config.toml
encoder_arch = "squeezenet"
model = "image VQ-VAE"
dataset = "photos with spoken descriptions (Open Images, Localized Narratives)"
train_examples = 203450
image_size = 32
crop_scale_min = 1
horizontal_flip = true
translate = 0.06
color_jitter = 0.1
bottleneck = "vq"
downsampling_factor = 8
encoder_norm = "batchnorm"
encoder_activation = "relu"
encoder_padding_mode = "replicate"
encoder_depths = [2, 2, 2, 2]
encoder_kernel_size = 3
encoder_stem = "deep"
encoder_widths = [96, 192, 384, 768]
loss = "mse"
latent_channels = 16
decoder_norm = "groupnorm"
decoder_activation = "elu"
decoder_weight_standardization = false
decoder_widths = [48, 96, 96, 96]
decoder_blocks_per_level = 2
decoder_block = "basic"
decoder_attention = false
decoder_upsampling = "nearest_conv"
codebook_size = 1024
init = "small_normal"
residual_init = "none"
optimizer = "adamw"
learning_rate = 0.0023
beta1 = 0.9
beta2 = 0.98
eps = 1e-08
max_grad_norm = 1.0
max_steps = 20900
batch_size = 128
epochs = 13.1
lr_schedule = "cosine"
final_lr_fraction = 0.05
warmup_steps = 410
weight_decay = 0.03
Rows from block 3 of the encoder of a small image VQ-VAE, named by matrix and row number. Rows with one number belong to one channel. Each number is 50 + 12 x the weight over its row's rms, rounded and kept within 0 to 99. All counts start at 0.
Before each channel's rows are labels from the 100 images, of 14976, where the channel reaches its highest value: "top examples" is what is common among them; "colour at peak" is the nearest of a few named colours to the mean colour under the peak. Only what is clearly more common there than usual is listed. The data: photos with spoken descriptions (Open Images, Localized Narratives). In brackets: how many of the 100, against the usual share in percent.
# sq0: squeeze pointwise conv (encoder.blocks.3.sq.0.weight, 48x192x1x1), inputs 0-95
# e10: expand pointwise conv (encoder.blocks.3.e1.0.weight, 96x48x1x1, transposed), outputs 0-95
# e30: expand 3x3 conv (encoder.blocks.3.e3.0.weight, 96x48x3x3, transposed, each kernel summed), outputs 0-95

top examples: text has "man" (28 vs 11.8)
colour at peak: black (100 vs 16.4)
sq0.14:29 46 51 64 60 50 85 68 48 63 62 56 57 71 54 54 46 69 43 54 42 38 50 64 52 42 48 65 56 54 49 93 55 56 47 59 55 54 48 55 54 59 81 51 67 55 44 60 66 53 54 60 61 59 57 55 43 63 63 52 75 60 76 48 66 73 62 48 50 87 59 36 64 90 38 56 37 48 42 53 63 56 37 74 59 44 29 55 68 90 68 51 53 54 55 59
e10.14:57 42 35 52 54 51 54 37 37 47 45 27 45 50 33 52 42 40 50 56 32 50 46 62 50 77 52 55 44 41 47 91 18 52 52 44 47 48 37 27 62 67 38 37 57 68 65 47 53 57 46 58 41 42 60 39 51 42 44 71 40 52 38 55 56 34 53 21 60 27 60 46 62 53 47 36 60 49 43 51 49 33 37 38 44 39 62 57 58 57 56 75 38 47 43 65
e30.14:31 52 51 00 30 53 51 36 37 32 58 48 59 57 48 51 39 46 33 47 42 49 58 47 56 55 59 48 46 59 56 54 44 62 46 54 38 55 53 54 79 52 48 53 48 66 49 37 38 51 38 48 51 55 31 53 03 47 61 50 47 62 52 41 45 47 43 43 50 39 60 27 42 63 50 42 35 46 64 50 56 56 42 39 33 44 64 60 42 54 49 73 40 56 57 46

top examples: text has "red" (30 vs 3.8)
colour at peak: red (97 vs 0.6)
sq0.16:51 36 56 39 62 72 45 58 56 52 61 62 46 39 99 72 46 54 60 42 36 56 32 67 57 53 71 40 51 43 45 40 62 49 63 42 99 99 60 50 56 57 43 53 46 72 33 46 43 43 99 25 41 49 43 46 49 38 51 43 53 51 29 47 45 42 46 28 49 48 44 51 74 46 46 54 48 37 51 53 43 53 51 39 43 44 51 52 41 45 44 86 87 58 57 64
e10.16:23 33 47 47 29 48 40 68 48 32 54 40 64 46 47 44 65 52 48 40 46 60 53 41 28 43 61 30 59 47 59 50 47 62 41 43 49 48 73 55 72 29 44 55 34 44 38 38 34 32 30 66 61 44 54 40 41 55 49 45 51 42 43 36 47 58 41 44 48 47 46 55 42 50 69 40 30 46 74 30 42 40 42 47 51 38 46 39 45 53 42 40 84 42 34 78
e30.16:64 43 33 26 39 36 49 41 67 66 48 69 26 58 49 46 51 48 44 50 53 33 28 34 49 55 60 17 49 35 34 46 50 35 48 60 25 47 35 44 47 49 48 17 60 54 56 45 57 53 44 53 48 48 57 37 34 46 28 40 45 18 55 63 62 47 42 43 51 46 50 41 41 53 26 43 45 55 62 40 46 63 58 50 78 51 35 51 53 36 44 42 46 42 46 44

top examples: text has "red" (30 vs 3.8)
colour at peak: red (69 vs 0.6)
sq0.1:45 60 68 60 56 44 45 73 35 29 27 37 43 47 60 45 43 41 62 59 65 63 38 75 50 77 64 44 54 52 75 41 37 32 70 54 53 59 70 44 43 38 48 57 41 51 35 51 33 36 57 51 42 30 41 31 52 44 37 67 48 71 38 64 59 47 53 41 52 50 51 40 41 37 42 33 64 55 90 27 46 04 27 41 40 29 46 34 49 41 43 50 56 54 45 26
e10.1:53 33 48 32 49 30 40 61 44 34 32 55 68 39 60 38 55 44 40 35 52 43 32 31 45 48 34 43 45 78 30 36 48 50 19 36 65 44 59 54 49 36 62 71 38 42 43 56 49 26 33 44 52 34 58 59 35 44 46 38 67 46 67 43 50 37 52 45 51 41 51 52 54 47 59 69 53 28 58 41 53 39 60 62 44 66 41 22 55 40 53 44 49 33 46 52
e30.1:41 40 45 48 49 37 52 50 42 77 44 46 44 26 51 42 41 45 35 56 44 38 30 32 39 26 41 44 51 10 37 38 37 30 41 36 43 48 51 50 52 44 25 39 17 55 48 42 51 47 23 37 51 55 63 45 47 48 41 33 54 29 48 54 45 43 47 44 39 41 48 29 52 43 49 34 43 51 66 33 41 43 60 39 59 47 33 44 49 33 46 57 54 43 40 45

top examples: text has "red" (32 vs 3.8)
colour at peak: red (81 vs 0.6)
sq0.39:61 44 69 48 72 57 44 85 42 38 44 47 45 26 69 56 44 57 90 57 53 53 35 72 57 58 93 36 51 36 59 26 49 36 99 39 64 62 99 43 50 41 37 60 32 56 33 50 39 31 63 40 32 37 39 51 54 44 49 56 55 62 36 54 56 34 47 33 51 59 46 45 56 38 46 42 47 38 68 48 34 37 43 38 45 39 50 46 45 42 44 59 70 51 51 47
e10.39:47 34 46 44 47 49 37 76 51 29 45 51 59 41 66 42 60 55 47 40 47 44 48 26 46 38 44 28 56 64 55 50 53 51 33 46 58 41 62 57 60 20 51 95 39 36 30 34 42 29 35 58 66 44 62 45 40 55 44 33 63 54 52 46 42 48 25 46 55 50 45 59 47 46 72 55 54 45 65 41 47 41 59 52 48 44 31 41 52 48 52 41 60 30 41 68
e30.39:53 40 45 46 47 43 66 60 56 84 59 65 40 39 56 54 43 50 48 52 55 48 28 34 38 34 59 36 44 18 24 38 47 26 42 37 42 60 53 50 56 47 35 30 34 52 55 58 49 47 33 41 52 54 57 54 43 56 36 42 50 32 46 54 50 36 39 45 28 48 65 22 40 48 37 46 40 58 58 24 36 49 70 59 72 54 28 46 56 41 57 44 50 54 46 52

top examples: text has "black" (25 vs 9.5)
colour at peak: black (99 vs 16.4)
sq0.24:48 53 40 54 47 49 37 39 48 51 56 43 41 59 44 57 42 44 54 54 53 52 43 55 66 56 47 49 58 51 56 55 44 42 52 44 46 46 42 44 45 49 59 53 47 60 43 53 51 47 46 59 45 45 47 53 55 50 43 53 50 52 38 63 48 55 63 42 68 53 63 37 47 55 40 43 40 49 58 57 43 52 49 60 37 49 43 40 62 59 49 49 51 59 56 50
e10.24:60 56 66 45 57 51 54 45 34 73 54 33 52 46 39 48 38 40 57 45 34 60 50 62 50 67 56 12 31 47 45 30 70 40 55 41 43 42 41 43 67 46 37 50 46 34 68 42 33 57 56 45 45 37 50 55 48 49 55 34 39 31 37 58 60 63 40 71 54 73 55 56 65 42 51 57 44 54 45 45 48 63 34 67 62 39 27 51 14 48 40 51 55 58 57 64
e30.24:43 32 36 56 61 53 67 56 46 69 31 63 57 39 72 55 48 34 59 70 53 51 40 60 58 29 31 57 34 36 33 69 54 60 44 33 75 63 51 59 55 55 56 48 45 35 47 55 50 36 50 64 54 32 29 27 59 64 59 62 44 54 24 59 52 49 48 52 48 39 47 49 65 55 54 43 52 42 61 41 72 64 43 44 69 51 53 63 54 55 63 39 67 60 71 66

top examples: text has "black" (26 vs 9.5)
colour at peak: black (100 vs 16.4)
sq0.21:36 45 52 56 57 33 72 65 33 34 26 40 41 60 42 39 24 59 54 45 37 42 29 58 50 48 47 63 52 67 40 65 38 44 50 54 44 45 58 44 39 32 55 58 26 40 32 63 58 40 46 53 28 42 53 30 38 45 61 45 50 67 58 34 62 59 42 36 56 63 50 38 39 61 30 33 48 34 48 38 47 40 45 63 43 41 43 50 55 55 40 39 44 37 45 28
e10.21:45 36 37 50 51 40 58 45 48 55 29 41 50 44 48 44 60 40 50 50 43 37 35 41 48 65 51 50 41 41 41 75 31 49 30 35 55 51 60 42 51 49 50 48 36 62 55 57 52 41 37 49 37 30 47 43 20 53 35 63 51 59 50 54 63 23 60 22 50 40 52 42 57 66 48 42 75 27 46 40 53 26 57 42 33 54 61 30 85 32 44 65 49 43 48 48
e30.21:33 55 43 48 57 49 53 55 26 46 45 54 45 52 48 44 54 46 32 49 38 40 31 39 54 20 62 47 59 30 42 44 48 30 24 45 40 47 54 44 54 54 34 55 00 47 49 58 33 53 11 27 50 62 50 58 45 49 55 51 48 46 52 45 44 60 50 52 40 54 58 29 40 47 47 36 38 45 60 37 53 57 46 55 61 37 57 48 42 29 47 56 48 44 51 46

top examples: text has "black" (27 vs 9.5)
colour at peak: black (100 vs 16.4)
sq0.36:55 56 51 99 40 59 58 40 55 54 52 59 56 56 64 59 50 32 42 66 52 37 53 40 66 54 53 63 49 49 57 58 55 54 50 35 58 57 42 58 59 59 78 47 62 57 56 78 60 60 58 54 52 55 64 51 56 38 49 61 53 48 49 67 64 58 41 53 83 48 39 54 61 52 50 52 30 73 36 53 41 59 51 69 58 55 54 50 99 49 54 55 54 49 49 53
e10.36:48 43 62 30 44 27 37 56 33 70 25 38 54 41 39 49 38 34 66 44 48 50 46 38 51 53 42 67 25 53 50 53 22 58 46 50 41 45 56 47 51 31 45 48 43 55 56 36 39 39 30 56 47 44 74 55 50 40 72 56 55 64 59 37 64 43 70 20 42 34 55 65 44 52 71 59 46 37 37 74 51 44 46 64 44 52 44 43 57 59 50 45 38 39 30 40
e30.36:30 50 44 20 41 52 49 31 41 57 55 65 49 45 48 46 40 67 37 54 30 51 41 35 52 36 48 37 42 40 40 49 36 40 42 51 36 51 54 54 50 41 49 28 30 55 70 30 45 47 46 51 68 36 70 53 26 35 47 38 47 27 50 40 40 51 39 37 56 43 52 37 67 46 59 12 43 42 68 61 34 55 74 41 30 62 43 43 51 55 44 57 48 51 41 45

top examples: text has "red" (26 vs 3.8)
colour at peak: orange (41 vs 1); red (37 vs 0.6)
sq0.28:55 51 36 50 46 90 51 32 69 58 64 98 48 54 65 50 55 45 41 38 33 56 41 51 58 38 51 41 54 54 38 48 79 56 40 53 78 65 38 56 75 55 51 54 54 59 42 49 48 56 63 41 36 59 45 25 47 36 66 38 34 32 50 45 30 40 35 32 60 32 40 64 99 40 46 69 61 54 33 53 46 72 51 45 42 52 51 62 52 45 37 84 57 57 87 74
e10.28:22 39 51 40 35 39 43 52 40 26 63 39 60 50 37 47 84 35 43 35 59 62 61 46 39 42 58 39 51 36 48 55 43 44 45 40 37 45 59 49 64 45 33 49 40 40 40 46 43 51 42 61 43 35 33 46 50 53 48 40 41 28 35 33 47 52 43 54 54 40 53 62 34 45 57 30 25 38 56 18 32 39 35 51 59 38 58 34 34 58 38 43 62 49 36 68
e30.28:63 49 42 23 47 41 41 32 69 53 47 52 27 54 47 49 56 55 34 51 42 36 45 32 69 44 42 22 51 41 51 60 63 43 42 72 37 32 41 51 48 48 53 17 59 54 57 38 66 51 35 60 50 46 67 43 46 48 32 43 31 22 50 59 60 41 47 49 72 46 32 54 45 45 27 31 40 62 62 50 52 65 58 48 73 54 50 52 46 33 49 44 45 36 50 45

top examples: text has "holding" (41 vs 16.3)
colour at peak: white (84 vs 7.5)
sq0.43:66 43 56 47 46 37 28 44 46 58 51 50 44 45 37 42 53 54 15 29 29 49 57 20 39 31 21 46 48 62 29 36 52 49 15 45 38 45 21 60 53 61 44 52 55 25 61 46 46 55 38 35 55 57 52 48 40 40 46 30 20 29 62 61 20 45 33 57 41 22 26 57 40 48 58 59 59 61 25 54 52 56 56 36 50 66 64 54 39 23 42 45 27 39 47 44
e10.43:46 57 62 47 37 47 50 41 58 59 46 55 43 52 37 70 52 53 63 54 71 60 47 56 58 39 50 48 36 39 62 62 62 61 55 26 33 62 52 47 52 42 23 39 62 65 50 56 31 60 58 70 51 46 50 52 75 50 31 56 45 42 39 64 37 59 72 58 56 54 56 71 48 33 49 19 30 61 49 53 44 73 70 57 66 18 58 56 39 57 59 44 52 49 40 60
e30.43:47 52 64 58 41 47 45 43 53 21 47 30 50 49 53 49 44 48 50 49 33 65 59 61 57 66 29 36 50 64 63 47 37 47 69 53 54 28 41 43 84 45 39 63 49 84 38 53 51 50 74 69 42 44 65 50 62 52 43 50 64 57 69 61 50 54 47 53 64 48 26 60 63 47 65 44 48 58 69 50 55 44 54 50 47 43 56 25 46 51 39 73 49 36 36 38

top examples: text has "white" (30 vs 11.6)
colour at peak: pink (47 vs 9.7)
sq0.37:37 52 46 39 47 53 59 48 53 39 41 40 49 43 45 48 48 39 44 51 53 40 51 41 46 56 52 54 45 44 45 40 44 48 55 50 56 49 52 45 37 36 46 51 40 47 50 58 48 48 47 41 49 47 50 46 48 50 48 52 42 53 40 51 49 49 39 49 40 44 52 43 46 49 50 47 46 41 52 46 44 50 46 55 53 49 47 42 47 47 51 52 52 44 50 57
e10.37:44 49 44 50 60 53 47 51 65 42 71 56 47 33 62 36 50 99 62 56 39 35 61 75 42 51 60 49 49 50 60 47 64 52 57 66 43 58 55 64 47 53 32 33 70 29 42 52 41 53 47 69 48 62 61 23 47 46 48 66 50 36 27 54 50 39 51 41 36 51 41 47 43 44 53 34 37 45 49 62 59 63 65 31 48 54 44 54 43 38 55 50 57 59 51 45
e30.37:45 52 46 54 52 60 43 59 42 36 62 70 45 69 57 72 74 64 61 43 59 63 39 40 54 34 74 42 65 44 41 59 64 49 32 65 62 50 50 47 60 22 45 58 42 39 50 63 72 53 55 38 53 43 48 60 55 43 48 59 52 36 44 59 49 40 57 65 45 71 55 43 21 48 29 50 34 51 34 56 41 65 03 51 45 48 46 52 54 51 62 54 49 51 62 51