A small image VQ-VAE, trained from scratch.
Model: encoder arch squeezenet, decoder activation elu.
Training: adamw at rate 0.0023, 20900 steps, batches of 128.
Data: trained on photos with spoken descriptions (Open Images, Localized Narratives), 203450 training examples.
Rows from block 3 of the decoder, named by matrix and row number. Rows with one number belong to one channel. Each number is 128 + 32 x the weight over the matrix's rms, rounded and kept within 0 to 255. All counts start at 0. Numbers have three digits each.
# convs0: first 3x3 conv (decoder.decb.0.1.convs.0.weight, 96x96x3x3), inputs 36-47, a 3x3 kernel for each
# convs1: second 3x3 conv (decoder.decb.0.1.convs.1.weight, 96x96x3x3, transposed), outputs 36-47, a 3x3 kernel for each
convs0.0:067162158125206202134162160086076097079079101099098120166115039155110029182206154140123088176170121124120130174170141188171148124100105125128124099095099102088096175198152168191137129145097078059066091077094109100092156135112166156124167169156164168136116144164082079115154152071187163090144140100106175144174220175156181144
convs1.0:103104123091101112113103107117131115133148130122137124206153158203138162179130131144121135106100107092072098115127119075104092099126113097127113079128118081136125126125124103098084068076068130147139133150147138154148118092117107073099115091117171167161143112104197169175157146163162140158162142163155164145142128120132123135
convs0.1:093096134125154146085151131135143116152168088157143083058099059065133106121168175097122171124132120113126098085186187143102093138171133114153130155160102196163122106130164105149178144132159130154104096101120054122066152101134110102112132114090160158184089101159090136175112156164103175177116158188131155131120148166107184165
convs1.1:176146197164165202122118098122153151143142125135135127147072102161149154157155146166155089187114112129125170168119087182060138089091144101103097143137079118120120094131124063096153069090171097140191099110155129129101149149123127146147098123140143197154066116223039142113143143156077133194088152166143138159090156173148167156
convs0.2:125062122149102118174090133143135149145124123164164158128148114183161115151103135089182140124149159116158158100101111147089106127158159119130185110135175071071112137164126125150128111134124151119098137064074170145078115122076135177133131146097191147110153142101179142164093117145132119142073136143109140187136122188135153167
convs1.2:196198142185138110173104131120125149130148141132161162104128100157127062167075061135098136137117207107077159130131123172107133215173151109114168086142127086131140147115099135121119130093117124137078188167112181198088204159164146113125184103149119139133057056098122137095217192186150169148157221115167131113112154137113150122
convs0.3:115143107075160077145160142138138168159157206154138177111092113081120084143184134173120160163114179156132143168076207172088166197082168077089057104115107099114105153144144116130169096109130111103177095086132122075137174085084176106071135129113042107126084132122064100159166167140147193154125178139119102115148144129119124087
convs1.3:096108131118165127140136134143144088148151135134127114123098113073105121101154168144153123090127107120194083099129122108169118093168121199197182154118121196099122109144131093078098135144086146134115091170140116103114130128122147139135133175155106167202132153163120140179116113216169093130144107167133149168199118160165150149
convs0.4:189115124160091102187157106133099084152130073120137094061066108060058150079020098139125112139123118130100084148138162142094134121130123165175202245195196164171169120139132132156115151149111149125054161136075170177092097120138057122203108079136124160158123146171153141145085107159105100159129102122155114165116092141152098127
convs1.4:132110125113116154131106115149123116179119077138125118135097135190132166177133158179147136161136115130090125147160119133148132091088102094111163115090108092125107089122138075128160079113159133099106183083050165135107113129140076151175138111114168174150069100192114145125116150102095135142114136092143107115096097123130145103
convs0.5:191118141163110143085143156117156157124159152141164169081042124117078159155127201114157169111139182079124159140212190146152081115146104081095080089146100125122101159141126136147134121120145112152139067093141083129132157127125132115141118122100129136163129145067132163149132112157178167174146135123112053171126118204123104132
convs1.5:091143128112124140135094079109132142157155147132114105096161137111114172187203142107163196137112167047145161098098100156121100115052081201140122155122125156177185136135141114113115090114125127128154132122137161115128136183161129121177101143145191081093086089073135078156215118105125129078178132152180124167105150115136168136
convs0.6:148122154095156130119096150119131112115163130135141127111055093118113072125162110100164142108117173122135153137119151106149156093029119128194160099240147121190168142156114110097092145139113165132156133125083133095121136142138154108127154171129146114148128146120164047098205103164233146145187166140127128146102160171127120136
convs1.6:117124101140202141151108118136117132155120157136114126128123042104157064109110083116150121141100159138166115138131091130167097136133126097091154049021155118094192110122096136136120142143134170087110130134105147077106112129090140133137107134102123124181096170126094132215087134127101152059129132151089145199117141173096133167
convs0.7:091183180102120154083127145179163176109064103155137157113158157138136098127124172106129134126144180119103101148146155181109118149141109052115070159170123152161148145122134146148150113116105121143180087079152107119119094106064118170119098131086057089106117146079103151161112176139107140125128114134093102105155172177117162085
convs1.7:150162111122134202169125102120152121149193144134152121141133150139044137173092139198147182126128115098129206125159068139127131119098102168084115155153116168188189174168166096098095125137138077154114149189195090130124189123137130086122154120156151164117138123131136144144151166111125114128100147129161129183137169129148220099
convs0.8:164138195134072120172095079100096118130113151134129153102151183145165152167129135167157114168156149143153099165119114186164137173212251082054103153101162120105137148140122138115097148147118171119101166093085121086059123158148135174148108132109123095075125121037136180200119169167128144156125117146129105167175132189180132173
convs1.8:204156110174134167140123179139122125130125122162141149146146140137129154056081121169098157119119127143079125115082086077061076160134157065110142139159106225217199184136126129098078158131142143164093155165114111128087186110172145105161146112160144156186161140121178155134140146121191133076174162061075089096100096090118113080
convs0.9:113103139167091119127096127151124134179120119176147181085152115091176149094120123151188168098200179103152086166121145176124102123151127100136092112118095110111091124156117096155123124166155175119118181092067126095103108151082098184149110132107144117105224168085150154119113087087146132152122097138104130124097147137126112148
convs1.9:166098142145111123138144162129145108175175071146146095133126131061069166128124170156154110136164172155098158109120090175165093140117097156150140180152090123133125090133129130132111116105122150139098151148079136151138136091126093092156134122121132119135150101104147090074114127124120117167141148157151120140131110162125145152
convs0.10:144054124111153124149113129139117119128140144144112133154021124130103153106123156188171137120094115112139135092128128133152079175097038111113118093176107132125107128129112135119114114166154061091168073123119124107159162161131101108119077128126111121132137170127162134150145066128188194162112149155139086154106138143144141084
convs1.10:055062144102181131149133167138152127149165149131139128091063181082086160165118132166208179179098194122161110197119108161193059088150133170218088074110128150147165100091132145095126152126097101072116070170130122140203117142161174111172139136128173055109138132035100128171180114128154164055188161154088153102114126099123164141
convs0.11:137102136173097113213152183042073112028104136071119134047073109000032061022078105147128115124145097127169139141140151133127130147128147186184172190205167181190157140149140139167155133149141131129154152173181175176173137124107143089034117087080129121132118124098107098107063127133088103116096132107165109158175112172164103172
convs1.11:132115075147138060114129097099119138070118182103131145138155167137173150143196176118146150139119108152142109132137131118129101129133101129131158116110166154113131142128081166146098174148075100100117064088116093096120170155125203154071142143119176145132166158131128119111142131140146104115150140139112128120113099120096109131
convs0.12:187134167091062096144167138114127119106137112096081077123181157127229205095170112136102125114058080137153126117112107088083077113142104134173155118170139161161168163147128162146138138126128160178168164167145139144157108085091121114135129135109092052090150079079135103095185094149154106120159125132115128143049084129106110150
convs1.12:106077109122131135113107103146177144132143140085063077157157132117071060105138155127136145145080129149150159139102121221215214127147160180201153153150173155118154136150150116105113139144128131120122123113097127078084075054078156132144146180158159100148178214164166181180158106171124165118183179169136126169095191171098152142
convs0.13:158121128137126133136168171118128141080135137116164135048124138117178149109143086082065028129131099114131107132108150135141136050075073106099112127140171111105134106119110119126127135139127142099099141159151179195149122156145154132098183131122163153141140125118087122129087139098150198146110150115105109129107126111116128152
convs1.13:128140128110147106122131153114086103115100145148163151090111108101125100118112066125135128188181144116129111143156162104128115138170174173153159151146159138139138119121116115121118158161158130084096109092120178166156145171132127141064107100091123143135067105082147136128133125137130119134131127119103104105152113137142118135
convs0.14:138128123188044142172143098087124110067096122097128160105082123048026124118077098128083106129157155043087149079102060114188138111107097121137157107133176103105140134135128065070100080115096067082059127156143093072091108120127117102152106120117116166186124126084130133080178113133174165203204123145159169154119179159148168151
convs1.14:130115078175104083133183159127164141104134145108126117125078115148074159157162190069111157098110175095080102117088134151162189139175158083108127099111131091073121134138122114145148114123116150116130140111116141132137129126128144101142167164181199146104165172121169166154134106114123165122155146111104144115092157068110142124
convs0.15:098073157133094189116100179106117128084112130113139145167176221118130157102134097148136125123093198146170183078078061120172103127096173136187190063200161129165131134129101110105116102117086125065088138098099122093189133150156123095175109131092078148128167184112174148154127092142148158139153102147111080086108111110143102129
convs1.15:095137111091157129118171153118118135108116136122132124153105129140131148114077149170141194131117168125175138178113159094171108187180131162157117086057132046111142143112147118096175119122155126107121127203120166147139116126123122073165097097110063066080056107054108097126085120062121133049111100125110165134173126117153156138
convs0.16:168071073165056073112107101089086119093116135113126130056129099117147104130141117118125128071119172137127124158136124131128130133118115137139148181172155161127132099136123118166136137173137158122107160152148144148122070101106119117109112160128146142151154108120116142133116129167142148159129151187094125173101160185104136185
convs1.16:131124179159135080148157139139120133071105173096123163148137113161132105153152117149127116095145170167096090178106125125081121153126136151142169125155192145140149134130128111117150144152154101115179103114161101102154133141110176140065165116081128162153179201156140163157117112132120106146134145135100142143107105093087143124
convs0.17:141092126109089117076084104117126081149191130138160111133116194093089156129139110142110108182198189177193172084162125144171085165171127145149130139212095142162113129145101123143103120154112105161198083158193011095152145160171104092149115153147137175200146188143169149181157162218175168207177158186173142174150172175156119184
convs1.17:119193127141211212158156187151111125139084113167124143076111189071104209092124173057100089122096141074177144136111089174160104121146105094139071063069054083120129140130126102127112112152134153173244105142237106116201077144126162199221095156165171113137065129021063029074140081115068122038097075109073115107063150065091100075
convs0.18:159158195082130134127153110091118117135136144095066099102073111097115106134192166071112066138186179128094103153124155121165132095114156064096113084135124114109078101159137156150171169169123131102142134155138125098120127122118147119121153167128118128163117113063076103107178170144193172153132132140115188094107150123099093095
convs1.18:166142126104161101118130097143160104112098112152121156122060096075103109144115124109091112092115112146157164128150175128232122126116149191193149134099113190199168130152116113089097121136147120123146114135105165121124117089100158166161121162109190157223172241154124148127077117145156108086153124142148156127201111126112160110
convs0.19:091109105097197142131099083123126123114123128123153158070044147116071080117059119140176148176131108135173129132066014111149119132096103065046101085072049073068119103164133098102105113136108135088109115133061094077082119134153176111080101139099193033047173143090172000118162057117174143157174106165124116038115111073152109063
convs1.19:101108115108181152172101156172149110132126111131126141125105126100164110100122132159155116162083161144132137107118085121227136155127145215212136196180161217169145148165109141148133102138155122095106168180130165105143134168134128120187105130135092106125109206080127135105086073136155126088126135135126124135164105105158147115
convs0.20:109123122158103091181112092094054105092080140108085128053129153018091144076102113137107085121096076119163123149167141146146110203134144165101128203136185165139168158125105162119092168124095155150139182181186176159127101112110124098045128129097085157180094119118082131130141157153142153131147134121184075135208112163173101133
convs1.20:116119134095127128107147163123126141089124167134131131155139097147140112110153110116145141156174088167136107127120120078104103112128136086155185112150176140137130136128126134114109138107112126137159093118169126129144175120090190122061135127116138153118129143155082112131126107112128091117120119109102117103119103100106107084
convs0.21:069092151054124120074100147154163142160158131155143134158174175134179158146187164142167116148148150162179167081089103083121154081060090164182128179200118163171108135149133158152171136155161146146186129170193098126188135139154112095108114111096093122124091202184072148144145145131122182152096173140152179142145178156105129109
convs1.21:086144150127219193147188168137143133144134127127129142096084113079082091131135135102126103085111116095126117146179162177253208129161164125139114092095062087084071061082080054088080061096075083115145098140146145137146138147125145167162129167152090124187102176162064105101070072155094096113114112115088105130125105124082111110
convs0.22:163142121138130091119152108116085082155124068135113085076052105126076172137064109126119122139113168123131165143117163142090187079086163141145148161195197177153168144163128129168114106151134146163114193199133118173117129088132106076142132119144125156165155188198111162145128089174139067157136089128118118123132083042110119104
convs1.22:151110095108123096170129110139120127166109075128121116153104178120072181129118171064118114108085091079137092079112120112180150081114122160142109199138119143174175112141176102130175100129179200150110166105049171132102065127162051124191096122150068056127078098116140066099123123104131159128122129123156116175124132156151119146
convs0.23:110114112160148131135084074110129124077147089129142091127184088177181118190200159154143151061089071080113098115111125111105147113074090142170176128139099154157165144180108147182107148166158083111107109110129110096110122152109083119101093100108131021120095079158124044087087074145104113164085112147107096183091136191096135148
convs1.23:115130122187125158131095129127103117140134148118081106126119145196130127132126153146139156140096134123100122219144135205123188224149178124107064123114069120081039142107122135137114146090068121122129127107147072088131068124106106142109116136121154170121173209123219255154124124116110143111144191126161133107090151066139132067
convs0.24:090202109183162134149146130172141175108098150146126153112123056113135113095122102116102124111118097137134122216211172206132124183142109091082099116077119076125125122122122158147106129116086148175117142130144169170118122120104107136117116137157162230138183154122121129097118173101150111082147086071158159128165128110097134112
convs1.24:204173139182102105097108114104138148112170161126155118120117119145051124124113186141098180162143164198163166152162108136101136035096067159091143190144130164086013124143128142162121113142092140102096126096088116097079159126126176112094162141152194246118174112155087087134197176117189102144160083176114160110097127101115109088
convs0.25:122120091165098112153146097143136131132121105144123143136185077155214122106035081136114112122159089120120120148171137125081106119187100098132162178165135123124143147156135133128114120098131191168115095079129096150023114107113120172136111091151207135123122062161192216132120122121090122138113168171147070127138069171134172205
convs1.25:205119144223103137203125153141114103142143123122120108114168186125074121157116122116139150144126133157082141144172097221088146179137164139049039171132005132080066130205136142173146123114127129169136156134147137164122135111159117103076152111132134147125143115100109174112128176159110118143105177145186124120099166140126165123
convs0.26:141113123119143134125178126146150099141096110136084120139095108181128114143075126079144224097097146129129199158101116178103136144178096119143158159105112116087144152132120133128069131136102151092182111131189135151101124173205112163183069149183196121158130145160194146171102095172159127166160153116103146132154135197193146142
convs1.26:082152094118137127178140132134137144100146158113123137104120180176107125159136169138117084124134161139073182130177123153145078179162143120085046053104092123080137131128142110111092105124150052160116075099151085145189153135134109109116165087125164089170156101109133142118137093153185102132138193186204113199107150159093185112
convs0.27:118128053193092135096151111144125135127099106104094102105098083093141122128088143154117142117150099080095103168169137160023083044100075164136144236183152159151122105138142156227184155174155159145108127060115112113112079085084087123073106052081079202121143040142091156107104187147116131094105136124133125165113089076114110122
convs1.27:156148168130063120194132071111122106128128110127157112159117194080050142186109164142131153164177091105080110155140121182124120183082118075093058148119064110145084087089087084092124103122130104138128126112086132106159128157155135138133122151097142123136146121183177133155153141156130124195139127146144112088107116136108149087
convs0.28:145098085174128090176148126159152169149137149163143155098097090087108099074107073195146137176140082191183143200217178210168159166173135078059103108064091078055080126112112146140126121126123127136114134123115156130127168161160147154156156154161178217181173185178119169133155132137146142137120106116148117157147114143134099130
convs1.28:166163172151143133156148179121120122122119129112113126040071135053106139100165168102115146182110136160145114131142152144117134079105118179164103172138087111060040098132155123126169142123132127124146122120116137149148124129156146140142166150156143157117114058072073058091130086112142105086156127126128122077096088134137099138